Weights of a small encoder-decoder audio transcriber: 28.3 epochs.
Rows from block 2 of the text decoder of a small encoder-decoder audio transcriber, named by matrix and row number. Rows with one number belong to one neuron. Each number is 128 + 24 x the weight over its row's rms, rounded and kept within 0 to 255. All counts start at 0. Numbers have three digits each.
After each neuron's rows are labels from the 100 texts, of 14976, where the neuron reaches its largest size: "tokens" is the input token at the peak. Only what is clearly more common there than usual is listed. The data: read English sentences (LibriTTS-R).
# gate: MLP gate (decoder.blocks.2.mlp.gate.weight, 960x320), inputs 107-213
# fc1: MLP up (decoder.blocks.2.mlp.fc1.weight, 960x320), inputs 107-213
# fc2: MLP down (decoder.blocks.2.mlp.fc2.weight, 320x960, transposed), outputs 107-213

gate.320:113133122204151148088089105156133097126135123101107125139139117109165125129116138125122150186054109106128088147108152149122144144157134137095108113111124094145099139092142138070081148110146133099104161121105128141129110128141128083113125141132165126146125170148161144157131117128167123128122145172113130092167110127122133
fc1.320:097127164144091126135162085104123054166118144102083122109128130135106123159141111167131123116184117125113132092125131138136152119139117084151137095127158148110112131153135107140122108142127084148093145122122111157096115143119144151103121132103137066158111135142094083141166167106065169111098094145133138144137168117126188
fc2.320:141124125089111096133169125125140180127139132108116129120129107089133102124125155118121149144151157174147133158119103122144089116126109094110125141113118102169106119162117087155181149117135153109133148154193126160118097177126112136102117122124104155160103129099116126110136148143094104156109135168166123177085136109136115
tokens: "and"; "looked"; "didn't"

gate.744:124096122077146149111092082130166120110125187139155103091142106088085157169085163106093091133089158149138128109099161127138125139115132131098093136142130119123111157158139133065143153143156160134152098150069158163111128123161136127127125154127116148119085109105122135133111144172087129063164166130137127128145167135181139
fc1.744:106121119121124096116166153129119103159145108122120222130143142139119169137125142082136133155134148134147121106177112138141106155127095124188074140138126152128148095156141163119118112129132094148124118132125120160140139118104077144113153155104121115174117136113115115114137133151163111118124095114141150130119106122119090
fc2.744:168107144171094129133142171085089132171115107159088148126077082128121161157103123120147166171157135129155126135120114104126155163164100132136112139127083146126146157127166114123152133110057134126141119103137142095123164114081105151088112098140116116141151103129135133139155101106106096110113136108149143078130121134136140
tokens: "will"; "she"; "to"

gate.87:092138115108124141132150116095153075123143128142140166171135102141111164122136137160179117129115116119125134135112114108157127113112114132101148119107104098162163111111126109119139098131158141098079125143125113110150168156106184150111134097139110085122134152128138128107108121098158090122091123127153130144110146116128147
fc1.87:084121082100136097129161125131137059100116109157149160163119124136098138141134164146148134099120126123169128120115126088088145131083129139122158141122107112163101119126117134129126116127193163137127069118158105083148130145097146134107111139091161101121108161122143136120140108141168087142109112113146070111138120136097137
fc2.87:107148137118133170159167108084162134148082133106149180143125140129107139112126119138145138075117126160107085140158097156093113100136139138125133125112120128138113115152141096122098132138102099092169105088096129151084111147108115095116136100130106108155123118128104128140114096127142088143082126117120128123135138148068110
tokens: "has"; "with"; "was"; "is"

gate.223:105147153151123124160139153131130112118085153124113127138115155112133155097179099141119129161081119103166138117164126128140160141110107111111101144118178137120105165164129115124133111127128147109120096115109094130172130113128111134135121146109157157159112126120123140159119135154108141113138159179129151134144116141127138
fc1.223:082106122156159100138155131156140130130124125146122132116138140133137140126142188124158105157118134072164117146108155144069183147130161124133110132126075114102062173145118114114115125123160122106128079129087127168159146110140147112123136132125136176171111115088111104180136133132137149176143136190110116146140115095118147
fc2.223:162114173183176122154085118121139139107112141123114131146113110138142134131116100110108139125116129103101146127134108126160148131135136145143088182113118094106138157178101152114085140142163093133152112145109109141123171144131104166125096139131110176162141113169125088086110128087135129129125114116156136128101107075179129
tokens: "good"; "many"

gate.411:098090113164113127095094142179132102117136127149141105153140142126080086160131174131140108121105137117124116121092084132132114076110168130144125129139103073122134125165115166141111084117124107117169138138108109119093135117151150113108108128099136123113117171139137094124101167129149158083171144129113137164128119096092134
fc1.411:127142125145143136133142129151116124126119126102149155102182163136160083119122138112077163125137099108144096129136133110076171151133113136147131136099133140152137088137123126129101122121129123125113132175100126147144092174116141168110125097156116117093169123125119138163099113103112126142131110130150157092134164108143195
fc2.411:129119144147098140103154117140196149121176141153146130146075076118073116114107106132130121108120149107078123122155144148158078088133151168112165127155129156160149107106106108134098125115088145132144160114130139096124125158125101125136145108106106148149102112091078117126187135143121155118097146124145138131127159129122125
tokens: "and"

gate.60:118165139143165113153144113135166118112119162134071147134146116138152112125110083141109092140128111161128113158123136143099117177122168115126147171091100106106148116131156124137135155078122162111111082106112137159106136118078126132126154133124120118113174121147161128101155129133110140154131073124101132136141135149139171
fc1.60:151122111145143135132143131155127125140119154163138103133100126129084121119102102109153118108137113138149140133157146171114112134141140124197119101103074159115110174087114076162123096109110125134134133137101165123102152110145116095139120161080107106111093094125109136125051125120145108091098140114130096102156120136115120
fc2.60:140162087130116079118113155100159140152117158113092155139129156122125113121137135119164124129112139126142100099131160118142133127127113139111115127164092134080161143150099098139111117158130151134078175170125127112093199152090091131106144090116149131131121112125124115132126157110136151167107126153146158171124110107067163
tokens: "ten"; "two"; "the"; "five"

gate.630:084152119115115123110128145130070126140138146122126177106102144118086121104089112098113115161108141119128110152117084074111095137101129121155140150079098116148149137117161117091155136163142121144125138101153147143096115143131145130137148103158152132137118124107173138146117131120117110141131115143120127169110112154072136
fc1.630:109145128127154130125078120156073138161113126134111146105134150099094149133084104161140102159117121086127133158127099133097081131142133144140136146080133107116142176128116135114118092122148129152105114135148112066137124153119132117134122099143147140114121170109127105132119138093140102113114103145101130125084139164121163
fc2.630:159163123137164126130141152156129152104141154099109158148162156122144159123120097178124119117117173069110074138127110109120117131130090123119143144150115109143137128129133137134141158104184142136156099122131131140130131162120127128092099109109140082137105143107181127117167097114121101135134125115162118114144088111125096
tokens: "hundred"; "fifty"; "thousand"; "forty"

gate.154:102136112182106135169125148140154201134120150166133127136166108127127134122147128115135152147121144121132139132117132110155100094157097114149145129129105060125135109169085120102143113097148082140118117148127154133117158176114153140085149089099121121146141136198135117115143143150148171128172161115103082063087116137164163
fc1.154:159118109184082156172129129157138161133134144156100104110137147130117089115143094141166136169090165133141114141118112132112136116141096149125144116142110097118140105164120119150130097174131124088112159112112132145127093128155129152128090112105125147141126153113126157130159141146107153119155120093103108089110098129129113
fc2.154:123090109115123151108172108151145106109143139087138154164122123100138132107125140127133134148132116133134113121091149161114076124133087094100110118130132131141142150148133111149146134122138118121121156117154136150161108129123131193119126119138090135110132130168100165104150112184126142153095154103120126151097097079190137
tokens: "if"; "as"

gate.376:132154134169135122105082164135130130166125095126148158138127085122085146127174110127136110099073139070113086134142139118121131133123120105174133169130106109135117117148142138106130107153164098139152120150114122157101148165108119134122107141121161120108126150130114104151118137153109175121114126126144154125121116130127131
fc1.376:133110109082111136155175084147123095111121123126133143152114182152151146181140110135140147142168131106130100115103112162157161162107152150168107131155128105134099092097098115130127097114123129129138086161124157161134114079104066116107137145128149107129127130146137129131149116104119099117161152109139137163152154064114133
fc2.376:119139107107141130097128143116103153088139128155158107119132129136128113134101141153094110120079132134151117121143141093137114168110124147140126111135121148093152121088141147097140129138101109121093149143156074157118144134155170144072143177128115146073120132099103109142144119135129184155119136133141121089109154162171134
tokens: "and"; "minutes"; "like"; "from"

gate.373:129139117160096140114157147175133135157117164157133152126123142111102076150116105073112144116133110134122161101143130173088127131123134112168105115118127180133139145135128170097159125100138095114102163132131142131104123147154154091155127132137149146119169097149104138096138122123122107104152148143131103057105137150167158
fc1.373:117143125167113105113161137163138129111151153140158124095128145077110087105164128125129084102140098164099172117148140109080146120116144157136128155141138132144132164096089102170136145148137110083155116114089124143100150111123161097152109101154136143128139111165110114117083119094153092178153109119127101123114181133118129
fc2.373:164098157156111119171158119105172099085117121093118127107093121106121142152117147136121102121125061102069114139121116118113153139136135128099144145123115114064094131128137108181138117140148129139133151144118131153138136146113115145141107158080134205108128164118111107098103129065132164152096109160124105141125160113111151
tokens: "good"; "don't"

gate.611:093105064085129115112119092122147117097147125175110154120125115130119113133157107134132161122104120109143172114110070150128142091126165132161148102113147148103103130133141154102107132091083124114156107161137163130112121164143104134157119138189140138118118131134093104144136126145122102126164135142091162121141118164131115
fc1.611:182086133107136123104158114166159134116125104116159172120160134091112175152172164161149140146134140162124148116107133115117115119151140107112097109074108157160139141161129123133152160129128112168124074157150149126148123143147110141122114119099128105143149160118109119084175135157138125145142170111140102100119133115147111
fc2.611:119139094127142136134123082101119135113150164139155147150152148142136123121153119129116124153097121110152125121163113140153141090160111105140120130116116153122091134107140131111123140056098141150109123109127128130128170078147148132112111166152101113116131133124131137098131143137153103122097125188123148140119191151183104
tokens: "good"; "his"; "whole"; "that"

gate.550:110098112132182144127117148097173129120111165123122141122158119074146162186117165160116157106133118103090089123153136111130119151154122153129119147122145129107124151145147122150160099156127128103140098160094173167174138048098137130133116122139118157158137119123154112129148162125136124108118159138134141102162153141147119
fc1.550:119118142139085152175127137134148072110122100110119112151146135132123125105130085116161132126143102116138121093184139143121135149069097141165156169125112150120113120126094129115136153135149105152113152116141084155120154120121122107121116135119135142089156147125116124159182097186163104125136153127075105118137097084144148
fc2.550:186135143096113109107152120111121152081110092133116087162192134164129095112147142123156134153134106157134087151089086146132118170152116104144122137135115163150091133144117130100123110128175114111138160113078112125134182116151092132178130124144109104197109128105101092106140148112151133099115129142153104145114124116145101
tokens: "will"; "not"

gate.733:134145112131102106100122106160118141094169166125159130117209122184151128126145099154143098156126136127101065100143123166127121134106137127154102131151120163087144123111126134115128154145120106113131167135131155133134139115112104134180144160146111134128136122069134105163116150106161117144179140146144112153146120124136130
fc1.733:147102121134133145131215122129121126135129103181136108165128135133118130155132160117067137132096100127090158115129108116103128139134106121120130116091158138144111159088138143112143132168125123126094122132110102139170127114178160142145124136122152130115124108131112148144112104168109149139111141096110101089111123092154161
fc2.733:125176112124123107140098114108126156128140170109140133112099101132164078138142181144127119128127139124106165150105129112161116097129135144127133152136152104121158107204093157141129095118170113187132114154099178165101114169157152115109153135133106144145156118094142151064085082096120155117137096107113092092108136099157136
tokens: "and"; "both"; "was"

gate.459:106135095186107144160089129109113102130116120147124149119120117133127155117110134124128134162133112131098106150128175098123114155101168116121107112125112126117160108122121141124141121135158143138157150130127134124129099106125138136173157161131125109148103137144085102125168106112136153110112143133137081150134122111128131
fc1.459:131112138143138147121150134122106118110102123157129123121110190144133108152150157130160143156128143111135131150125131161130161112090135151147126107156106098171156106148124076155107138126138124152096159087128135145113130112106139132129119114119142127118146146085136112102121143137090136108132093155168129119127100105121159
fc2.459:158131128099117145136163099124148134115144147108140128173105147154155143143099128140133123161162118135110130126075108104160128113112102159098118154147165091117163163132118180099187117117115142119115143127126144114127083095119149138142145149155089097129124158111142126145194132131136106158157119102166150105116147106081098
tokens: "and"; "which"; "asked"

gate.656:149161087093121132076125147178105087114109135132147108107132086116114081140129103156143151141104148116168144108099102127157127165101106122126121147146130124123144198149094136143134084134151148135136122125112129174150111150186133147107129141104129122106131133130156123109110148163144144146124160160113152134131147106138127
fc1.656:120122161124147168165113124101118119124155128133169169102105150148127162111163150093094090148156131098073118175124147138137099109158126103141124101119114098121117109108124136133115150113122052146105135132124105100081177148100131121166070133162140117121125137104114126119090129117150114122162090063184120146107144101104147
fc2.656:133144119118156169136150163132104110125148104099123132071157126138113112146109137131135115140092119109089115130133155124142126106123126119140114123129122089090113090169164148133079162097160145098067142107160112116124122105122110137118118150131139099106092140129172135153080117152110124122085125116085178113131145128160096
tokens: "and"; "as"; "does"

gate.360:147149120118125129171136150096129138125144092170140161122137140146125137136104089163174145128128128098136092151136137129137117124105090180111138120139141151152094109074110142156163136084084133171123107115134169126144088148129167101095178172103161066141147130109122110144115098138126140087123116121128127152117150137103102
fc1.360:107122136172100104131118148143075173103108106089098123160110131100161103132133145153110134157168135130148155125131129171087133131130137100141108113128099151153162140133152135113140119160140127116149069156112081125074158126107114121144136113117153155161131163176146175145117175107142102141124124128107157076133140117126117
fc2.360:078103133089126148104142109153119135116140112166128101164122077116117100116077103173126095130156122123149095106149132101164121137168129112114113141151151150131094097191150127125110116115122107142120112120126126159110152100129095145137158134134106162109086131142127110086129110106156151133132181146120190108123114117109163
tokens: "hundred"; "dark"; "years"

gate.263:151131128137141141123173142145124114164100138137130127151103090139103123119135137124103186133166138136137150102114131136121147090107097105149170132170131122170138118091078117115150088163109121088150152137105134073132138156059117162113121175134111093112085140143109103108145084130151131129091136125132155121090103128134071
fc1.263:120119130125136100144110108170074162152102105126137108167114110154122083123160130153091122138139105146133125133135063129126137172108132170126133109135100156130115180171162115127133131128114141138105121122118124165154148142189118082130152140136149162150100135128127096103119126108123071121141150127150068118115108117165145
fc2.263:109116119154137159142125133128139052133132129106142151152097116089118153135147131135100121180166124128094132147114155152100161116121127128084121159143147169148131085147143140132134136127171091156115086098099126122138130107117142131123125146129135127108112154117142092098113126140096116164134181103130115127130119115133129
tokens: "he"

gate.434:119115131092104112161147116134118143181146132132165149090119110168123102133140160160146150110103137142129168132119121182085114136117138120132125102132115092114186153077111150099142104140169111156139132119082132156072133177125158122126154138125110110147150165129113184082105165177123107115100140123190160118129158124115092
fc1.434:163117100147124154144121114134109096103140119130144096150123120109122113130119131137109115169102131137127105163134153124178096122156110122185112104144179147143133108176123126174159107150138137097092133149101106166166109096158129106128098132131117146124092120138143096164107138183100130127116122086163131133131141134103154
fc2.434:153141155111092151127107129118094098118127119113116173133110161078165149142132165074141112143113160098132143143145135142146144103102105119098163128092093135134164108137160126124138146120123144119141121152144122095147102089110155151133084092145130141113130116130117120102138110128140109149158134126128094159097124097133138
tokens: "if"; "he"; "she"