config.toml
encoder_arch = "ecapa_tdnn"
model = "encoder-decoder audio transcriber"
dataset = "read English sentences (LibriTTS-R)"
train_examples = 15625
gain_aug_db = 10
n_mels = 40
hop_length = 160
input = "log_mel"
spec_augment = false
win_length = 400
tokenizer = "word"
vocab_size = 8027
encoder_norm = "batchnorm"
encoder_activation = "relu"
encoder_depths = [16]
encoder_kernel_size = 5
encoder_stem = "single"
encoder_widths = [320]
fusion = "cross_attention"
label_smoothing = 0.05
decoder_width = 320
decoder_layers = 8
decoder_norm = "rmsnorm"
decoder_norm_position = "pre"
decoder_activation = "swiglu"
decoder_mlp_ratio = 3
decoder_head_dim = 64
decoder_fused_qkv = false
decoder_bias = "all"
decoder_qk_norm = false
decoder_parallel_block = false
decoder_inner_norm = false
decoder_drop_path = 0.05
decoder_positions = "sincos"
decoder_cross_attention_every = 2
decoder_tie_embeddings = false
init = "torch_default"
residual_init = "none"
optimizer = "soap"
beta2 = 0.999
learning_rate = 0.0011
beta1 = 0.9
shampoo_beta = 0.999
eps = 1e-08
precondition_frequency = 20
max_precond_dim = 1024
one_sided = false
adamw_lr_other_params = 0.002
max_grad_norm = 5.0
max_steps = 6900
batch_size = 64
epochs = 28.3
lr_schedule = "linear"
final_lr_fraction = 0
warmup_steps = 200
weight_decay = 0.4
adamw_weight_decay_other_params = 0.05
Rows from block 8 of the audio encoder of a small encoder-decoder audio transcriber, named by matrix and row number. Each number is 500 + 50 x the weight over its row's rms, rounded and kept within 0 to 999. All counts start at 0. Numbers have three digits each.
After each channel's rows are labels from the 100 clips, of 14976, where the channel reaches its highest value: "loudest band" is the band of the loudest frequency at the time of the peak; "responds to" is what is common among them. Only what is clearly more common there than usual is listed. The data: read English sentences (LibriTTS-R). In brackets: how many of the 100.
# c30: last pointwise conv (encoder.blocks.8.c3.0.weight, 320x320x1), inputs 214-319

c30.142:553471476390464537510605491489490462481442509369437432497539535450551573447420459488477399460530426525505502550509523560533571551523455502450435491550548446553480489438490420501485556470453436416512505530458579454431451629385573526580531550511618576574484511459560525497489520550470459489470613468513469519473519544555
loudest band: 250 to 500 Hz (45)
responds to: the word "it" (34)

c30.292:437463485533524559487531532483549495575367530501505483514478559575439438554528542500518493447550440500495555508456528502548498495516479516489555460522514447454533435467540465551495473459508450502506562563480512431501558525507488490439508482503468518450474564500581465608557482494424542504454471450531439454519507499446
loudest band: 250 to 500 Hz (45)
responds to: the word "was" (52)

c30.56:494498507506463426454437410492479496446480446511552497502534483469513465459533525563518506499464422484404494549571539476473544442507591469518495532571534524459522530486486582508570473529462493553483523509532426450463428513510521512533435550464498567538429375486457579457530495461453531511436442456426585504497429473500
loudest band: 4000 to 8000 Hz (57)
responds to: the word "his" (35)

c30.187:512506516505540462402532474472476435421433505492571498445457564514546492526440471525527547482532519442592470472425538449498531496409490544466550481427538491406444545482587544472513475448540539582528524540580441498510423450407446620460441542452495507483457539625480540493583601518481552550433476447425454499496557474468
loudest band: 4000 to 8000 Hz (38)
responds to: voice: female (79)

c30.195:467571427575557507501479503437604454487533598465414446511527543530515619482447509470514505400493504441536539445474494475464521514518456452571545501567592560538425515548461514540522573499497516516532534523432421493507437423461430431445539467542456456473445555502534483539486553487547502497509559451483419469546507461498
loudest band: 250 to 500 Hz (49)
responds to: the word "was" (53); the word "that" (40); the word "not" (25)

c30.10:484433386505508490542457498459578537451498529545429445488523509516456497480427468554466491574507496490590499532538546383547457541512558449467462446492483502525523487535468468540500491542457453471490509430516519504476512516510436468456504555455427452385460441484565461446474512546439471422495495441401525534588483520572
loudest band: 4000 to 8000 Hz (25)
responds to: the word "was" (37); the word "it" (37); the word "as" (26); the word "his" (26)