config.yaml
gain_aug_db: 10
encoder_activation: "relu"
encoder_kernel_size: 5
label_smoothing: 0.05
decoder_head_dim: 64
decoder_inner_norm: false
optimizer: "soap"
beta2: 0.999
learning_rate: 0.0011
max_precond_dim: 1024
one_sided: false
batch_size: 64
lr_schedule: "linear"
warmup_steps: 200
adamw_weight_decay_other_params: 0.05
Rows from block 3 of the text decoder of a small encoder-decoder audio transcriber, named by matrix and row number. Rows with one number belong to one neuron. Each number is 500 + 50 x the weight over its row's rms, rounded and kept within 0 to 999. All counts start at 0. Numbers have three digits each.
After each neuron's rows are labels from the 100 texts, of 14976, where the neuron reaches its largest size: "fires on" is the input token at the peak. Only what is clearly more common there than usual is listed. The data: read English sentences (LibriTTS-R).
# gate: MLP gate (decoder.blocks.3.mlp.gate.weight, 960x320), inputs 107-213
# fc1: MLP up (decoder.blocks.3.mlp.fc1.weight, 960x320), inputs 107-213
# fc2: MLP down (decoder.blocks.3.mlp.fc2.weight, 320x960, transposed), outputs 107-213

gate.505:436446498487547527523450525491440508528548481540472599486552596488542506569534443514537498473458606495442561458527573482553565403567521514526488544527512536496497401441526548531528527546465426563483441523519603533641480541492453506457489466465558442507446486466567524552449519520486482546527495509482513595505491524524532
fc1.505:528539507534449493524510518480428460490527568538528409466575405420464495607387566539537574496377464537536538471505524454485508514427456560417499432515508481514562501600504404456449481511540459492498482498474365513512588488562519574504501453477453523572574476516476441428455493492453559563550523528448580478498524509496590
fc2.505:541469557485459537402552442398559409560477519552597593420527515511441515449453495477410448506514510536474453391473406426563518565515486440533447439543460491546499554556601448520514428502477478545492482520525512524478469475492513508470565517447572545525507425561484524433464541520537493503446414434441574534393435518458586
fires on: "was"; "were"

gate.451:523525528503515581472431578536448449524579507498457466418503405443480482528485535446477418601540509513526561557523465455498456502543480418574541403455492497366527533486504501469488525435457507515445623576553517442529546378548471473422418499466546535461491489452479517454511530561507466472474498343494465442572489493501532
fc1.451:566522534515428457484468519559483468493439486448510471488586501496531548556525492547465602507530437450555349483515600521566541470412540533536503576452507466559479449562442601524552533556560541508507417448495407524416477570501468546531501503569402534507511518500463526521431596395531513498461549469518490551484526603402505
fc2.451:534458332513487565504441516494542542490469464435465591481550527572503602511456448559510551463513508437517459442494550533492465589499590508482630580475490509488473540504581394438415502581465459545533640479577553492575508500459492457486442521436620521482511556471499535454457461517507524531497577515500473528435529462480496
fires on: "don't"; "what"; "should"

gate.371:495527494529520477470434450424551493521520474538486555486411528487512436510506469492437409487535489476541596542498582565439512423430563523489471514500560482443448519603484515482530527499510565493529570558469398498516418518505546523555506507546522454551521556508486551534399495519464517484417555530440509524562529492450516
fc1.371:604466550493455525550589503488577503493482455463565527521474567432532450481547435452371601552442501509602486500462467491462511526488468535478495536511454515532401476598443465500440438566487559527514498477553519482568498541462501516501521524557515555435465558464495494516411446459558532496498427456425442474539526540476552
fc2.371:495532465545439445447455461511541511511492519404500459496544487499549482565460492496473507579517468432493473496487421493545594540589589539463447483477544529479489507530480455502481486486549532561528610557531492486425425529444567539609501468443429487592528529495467497444464480464533501542423501370483591473392481494516514
fires on: "<end>"; "it"

gate.4:524550320548468485471496561458502501552466528453474426427591503514619533442530495563476535450494499411420557463484516508537509483583596438561502516457562512546461434400531422565540469596483495483467310557484479487469527396444624459507482552518464550436435447538509470500594440551541454504473448510399462479497508427478551
fc1.4:482462490404541500556480570553523504512471499490451545432480408423479500457478492422478492397594498471460493584481502567553499589584526524520557489492476603500458511553533459474604450459498516494631482526532475499537461596512490435496562463417486503559517555473526477439511513502526464529525441490393510457483540591498531
fc2.4:536485570494459528483553507457441473443530534493627475411521521537417552502499582451543531498488498489488520606541522412428611470629485552528599424487524537589459473526532527497448549522553430425420466538493455568484637490491548437598463480565424464539512493439456570402514491431417414438478447469499484453480514551410471
fires on: "and"; "one"; "said"

gate.48:600459437469533506516530462483426474534531419478483408453511516467396477514469494472475474531478474492474587613497438564593532526570537474482429531506524387493483433444540583581518500456525435579483512471584427518475491493473521416514518344509419469568552488514484547507448592387513565455502542566410534504451559486577542
fc1.48:453488509430501455500566475536531480461495428478507524549463506447488478537549462553486475418616494481439445423622496532518529521482510482493442590484557600465366558530524474475416516464540507449427476489484522491458447384558457573525586544496519521533412623528473492477528386556505469500530395461545577460536491502576466
fc2.48:541552419527650432491543471488411461535491503571530543536447404515468501398508486483460504535415489543392507442513515547519559618570420453482487552471534483546567505511439504459508439516471445473574513566534599502437521474541475553527517510409497457528465568549427473441421531544581478466453493457447563473440549451545407
fires on: "was"; "allowed"

gate.649:491476406429512524435487401503516518455430415582455530429475562467493524477464542488463528468459565440505637578580497566511456489469477543530474525480471531515479513501469546478460518552674510558477468497544434549458502459470626507576540548488574503499519530507546451420493490393552497346592498560515484539455375504542549
fc1.649:574501570514434458580521490499495491603551553420510562489595498587478521530501519441569551506498504562447413568388423435478556487445530437493488507485482414508514566502447420509509515469410510487510550522538458426503560531462420553439431537560495494479563492455539502534513462475474404598367481474468465548516550436542520
fc2.649:501513408570543446514495497417465528519478457558466478529522532535504451492450507431502456458523445514517489409522514501491509436382496542484488402458519433505533391459530489346442554565509488598538525504454475487462574435440466483540456548538548391511509500498609427502530479491638536491513495467472472501534509427576466
fires on: "<end>"

gate.517:479491488546506499415494538520500460501421478452502534537475478489492474498506472464517463516510467558492585471512427532445467428451525510483576543532423596491468613534498536605413477482451501462448520424545502453469528557455564529568473499536501554424493599477509395498474486489455506568463471533493548550481538516481374
fc1.517:501538494584514445504459467432519486533422440543557499448528442572519570461514493537555519566607517557554542516513613460535520421538519523555510472524519452551549562505520558521466489501479547625478460527481530540535466525562531461576535479476427474598485556519533520538526591472447523488493543513466394484417502551499454
fc2.517:435462587551440549542432483462566489554556522541537533503496423490532483501514442457528491523403445572493530604518496468516546572344490481496572539412520528434577401555540490521498417413636517521528548515574462492495579459389596468493482473483521491527498464453456532536503436494549559475437547574537541517464518446489465
fires on: "was"; "its"

gate.132:574454491588452519574579547374459537624547444574499527511500465537415477501495455544399584497450523460438496544605552508507463456432492505485491478512464450630454487535447477439476551578473513465477467514495559509494492586513455530486454433517424482506531536488514481472464445497503488572486453526440569516515490426548510
fc1.132:401487478460539466508496493543459585467500547530456462487489457514487505501501472440560588538476455513541540444434558597477527484505632483545473559399480573505505479508510475571512528425470459500572545511506524466529454528545465452534546511441598608545488443440540520528569508461547482483497464474473475491540447437498508
fc2.132:497429486465550518521502433488517483451435502428493550449478548446484589456452434510524476474463474452574491432526522593468549526549601459510428511465432442524536522421505563453495468537506477504491482482467488563462513489536552581565507573500481487478424630443384513408508502496405441432466442486602390545479515489461505
fires on: "<end>"

gate.174:497489470510525512440467456507454489527558508518536414507539456471475495549492490560543423545428470472455501494503519540462486452425468348562548544571475508491497492519509458453545442570476534540565541522502516550492524517477397448397571474579506541441500496580542565498598521445445501512538542514541507480403540515479577
fc1.174:506464471459447520440460430573444527495544514513507474519501468473569513545599456551532542592463500545449402505375515429453505503449466467592598519558447404575463553462521560484514454491392508467556564423555538434407492535516475575483515491485559513500538382433446521615536518456596486574538506559493535537482420600537532
fc2.174:480570582435469497507436508469565536573494459508564557512401488487531569500536523493552474534554524525471611518472571454471495568556495552473478572518602539531567465522568501443556454456484471618437556409547582552513521529628524548485529496420510445500436516505489579439509483467505590525551482478422584551481413582553478
fires on: "was"

gate.352:561441446488519542498441508480527537493524454530503446452470494548481461491549511476422511535455485550463584500530524466517520574437549484516458457521421520465447479445444571454550465456544531507482597467417446454542516497429590601552416485405546449517434509501463481574548483473565522448506418392384479501524491530529583
fc1.352:569494523428471584474571421565483489449502477440483527517549476431521444545414458513504498469524483462498499503490479533457409458576479446467468421529506458541539455511523471505475549448391467508525505582523543502515513488578565452457442481539443510458483603525527594519533490460498479570556619537560530457445460473489454
fc2.352:446512455503466571505379534488502553465514484575478523534452512435588516533500536563473520496505511442468483518495439496356448476564509415571588475496450513424487448584481460502489426433472461556482463527519519498569491404568479522508446482534566414501605462584440551541522468447459466540472497490461520596495495473488557
fires on: "and"; "hand"

gate.486:493457544492451501484492542533510461525496511400529480392490407427534453553554428419538491457536444443481509481467539484534479540487581506518494525529529518528525439490518597539484484488555517531416531505473589524471447508500525537598505476432542637487543572595522561490461527419458543505490532532551522569590442586455440
fc1.486:574543507579507490462496427501415508456542502500539430520565515571465556503451503487512508492455468377466548406585461460526476518438580549427587584545513561392528552466453524563413396499453490465513450403424512427567540486557530484565525557509503454489525524526503442463530570441526517421527488391492601510542470470545516
fc2.486:525498527421483556492526534621562498497434535449516587480505558479534524481498545515465473461408436499525487458540483556406582535476462449453456487429564516599504528488420501524494560447498438459564481399448416461487537464481457441484479534367532575423510421537532491549498540477420557415505531443457399563533523509485492
fires on: "<end>"; "and"; "his"; "but"

gate.641:515447470543445411544508440448527579523508542484485522448446575530507484470400584492459492565503504439480510457598469480590498462543404500507438539553497502523471515473501577518516473439547439460392460517496507382556499555550542543473491461444448478459580460566528424592528486445470437532432485460514510495480490503482538
fc1.641:477489421501503480527415511554569533408412512477456449516523450489492529481583456485614517438528461486512578487392586445528552538501494447484431520416534540449468595451570507521601471540431599520509539409513537619543476553449498497518511521466464486486546482562483488511430479517581583564500551483521441484506626436483558
fc2.641:425502487505433394546600557562484573561615488519453459546486552503505436471485531515574390583515487441536514385523471470448481463555460530488414512564414546570462433394435548474507455437413393582543500552531447500539515570457516514533574527427528494488461478509616600544396542460394614584509522522517529571545491450548523
fires on: "<end>"; "time"

gate.332:578477416493517540447475532492475466551474528529408494497511451559522561467378516592489436420547481487484507490509463460511547501434476566460468479544493590462524546500468555496464488515503469492522589475459447425486439536425569380478470429523523514563452486530530453566522503459559508439490483478414573578531454580524538
fc1.332:435556484519604516528511463490513495549493596501443436576499423624557555536540476541509390462550538552503418450523476525443453437528464507434525556522516504591549481635498433518522528509421528451510498571452458470497425457467542478548467416382494447512537485478461554493561536439508395453551519521550497491446567401448560
fc2.332:508414496501428533568460441515461479446453458514467540557526436457492463445555447465433557551558515473440448506617576490422506459441606494359552519465586527516397493470439536588457552465377550482504467568471556387489443485527476432497469496512508522443641537388478492508502480498483497524582449531574434547506440503491474
fires on: "was"; "he"; "man"

gate.279:559463474562481502459477440499455515496477562460514451474495555518456376569482542499446578553501482489468502532520564533539451576529562544416504552460545491480501525447554506535455495517493505450545524488542536536446520542450551495413499525404525472497544479542423503608456455470524565472439486540585455490465497560554554
fc1.279:381512537454527439459537447551596591511564579545569500540593591470446433441540526592426492464476537498542442474417439569501507454450473504482424489518514508520446489546504488479480515448490550443499556499431541487444392548397482549576528513497515486433548423451495517370562478545481479497553519490510586500480444534472435
fc2.279:517532455596437515509478492479467460517475435447482513607534563544506468515456497553447463432519519541551493583393560428430528546475469505420495466462447458450530504608526530529478457546551416584503526524531568444433579410449563542502491493495531545453574403501460428463505466490461455478550523408483407465500372495487434
fires on: "was"; "you"; "and"; "she"

gate.709:549568489540458382478401539488492499446491422539522508527468498501512481480493486553478482464506483453418584415565537519527522541589563495463508464562487508455494466387451426541477455513460553512474509482513463564526502385490370457455499384425565455557514510473442544452589448500490531552509543454430504489483464506469597
fc1.709:440418580463461521595429489536550517514544538565462576557473454535420466483440486474528472415438526495530454571481475463583436480531542551419540456505405489496457441544430501404530535573556440515556551410492527538479500590578589573573467479580543440450418475444488595594595455482477647503444432500531528520451508418593417
fc2.709:519457569543534579538479504496474401564488441653464473531439483536496541526509512518551484439537545557558609495396513522537449576548486477556485489520509502555445535560451403447554435513610486533587497486574464526533528475549485534508486527453497593502533553492429509405539515559552582545467431409564558516518568514522473
fires on: "was"; "over"; "it"; "is"

gate.447:508502532460491522553461518538487454486448542448593559389534489466478512476551446460542438514561549456557426506413572594426471538561462509543531421547495490491459600507449426528411580460428507532534502532471536474466514421503560542456474521421492490524501469517508426514424516425550523526520580476479524508540567552491501
fc1.447:520551506580556529462561532457481557526588493493538560524486539482404551451480439512495543640525425457524407467635402512609576500434487443417417472416565436596533492548512492520551510487594485462517482455586608530607444539465459463530499416554524538441433487504453629510543362524496491518379545545502493530519492523571470
fc2.447:549517510514520604430528460509526587487529486583461540477468382487454494445478508510473560512478533408443453543535498497518479432444564409535498484441517415555541455509512600485499474439508487484455512450535548531495433498493485540685555499395552498558461507576539574503493462474531498519545518528519430531443491396458514
fires on: "<end>"

gate.759:519541549445522580547511459481504501528526470456526612465559524431497552523453590478441417568528548537551477469476540501552555512540474501550461541440450471432499358504527566459581499440554569457590469491546561464514361541488481461517497400444609448539492461501487540506454579413511599487531543471444493394549478477601475
fc1.759:461565523596529482451557496514552535440485564387562430530512487446484504506501517552504480532345524580499502463509544521423520558491527469453512496580447598521484447552435644516517478469451515489437497519523474530585490500641565512489560512455461488451405537512560488475411486567500559507461533456468461477536499522396531
fc2.759:495509521515513579494442573553665521452505419476468457486474497458452552544539506519481532553429459575526500524448467484463560428556420514496544578354521519603531488556566497470507582444462523442435507432506503523456551492567556575583486429470497509490612554600524415469514511529513489448599595465480500539445556467551535
fires on: "<end>"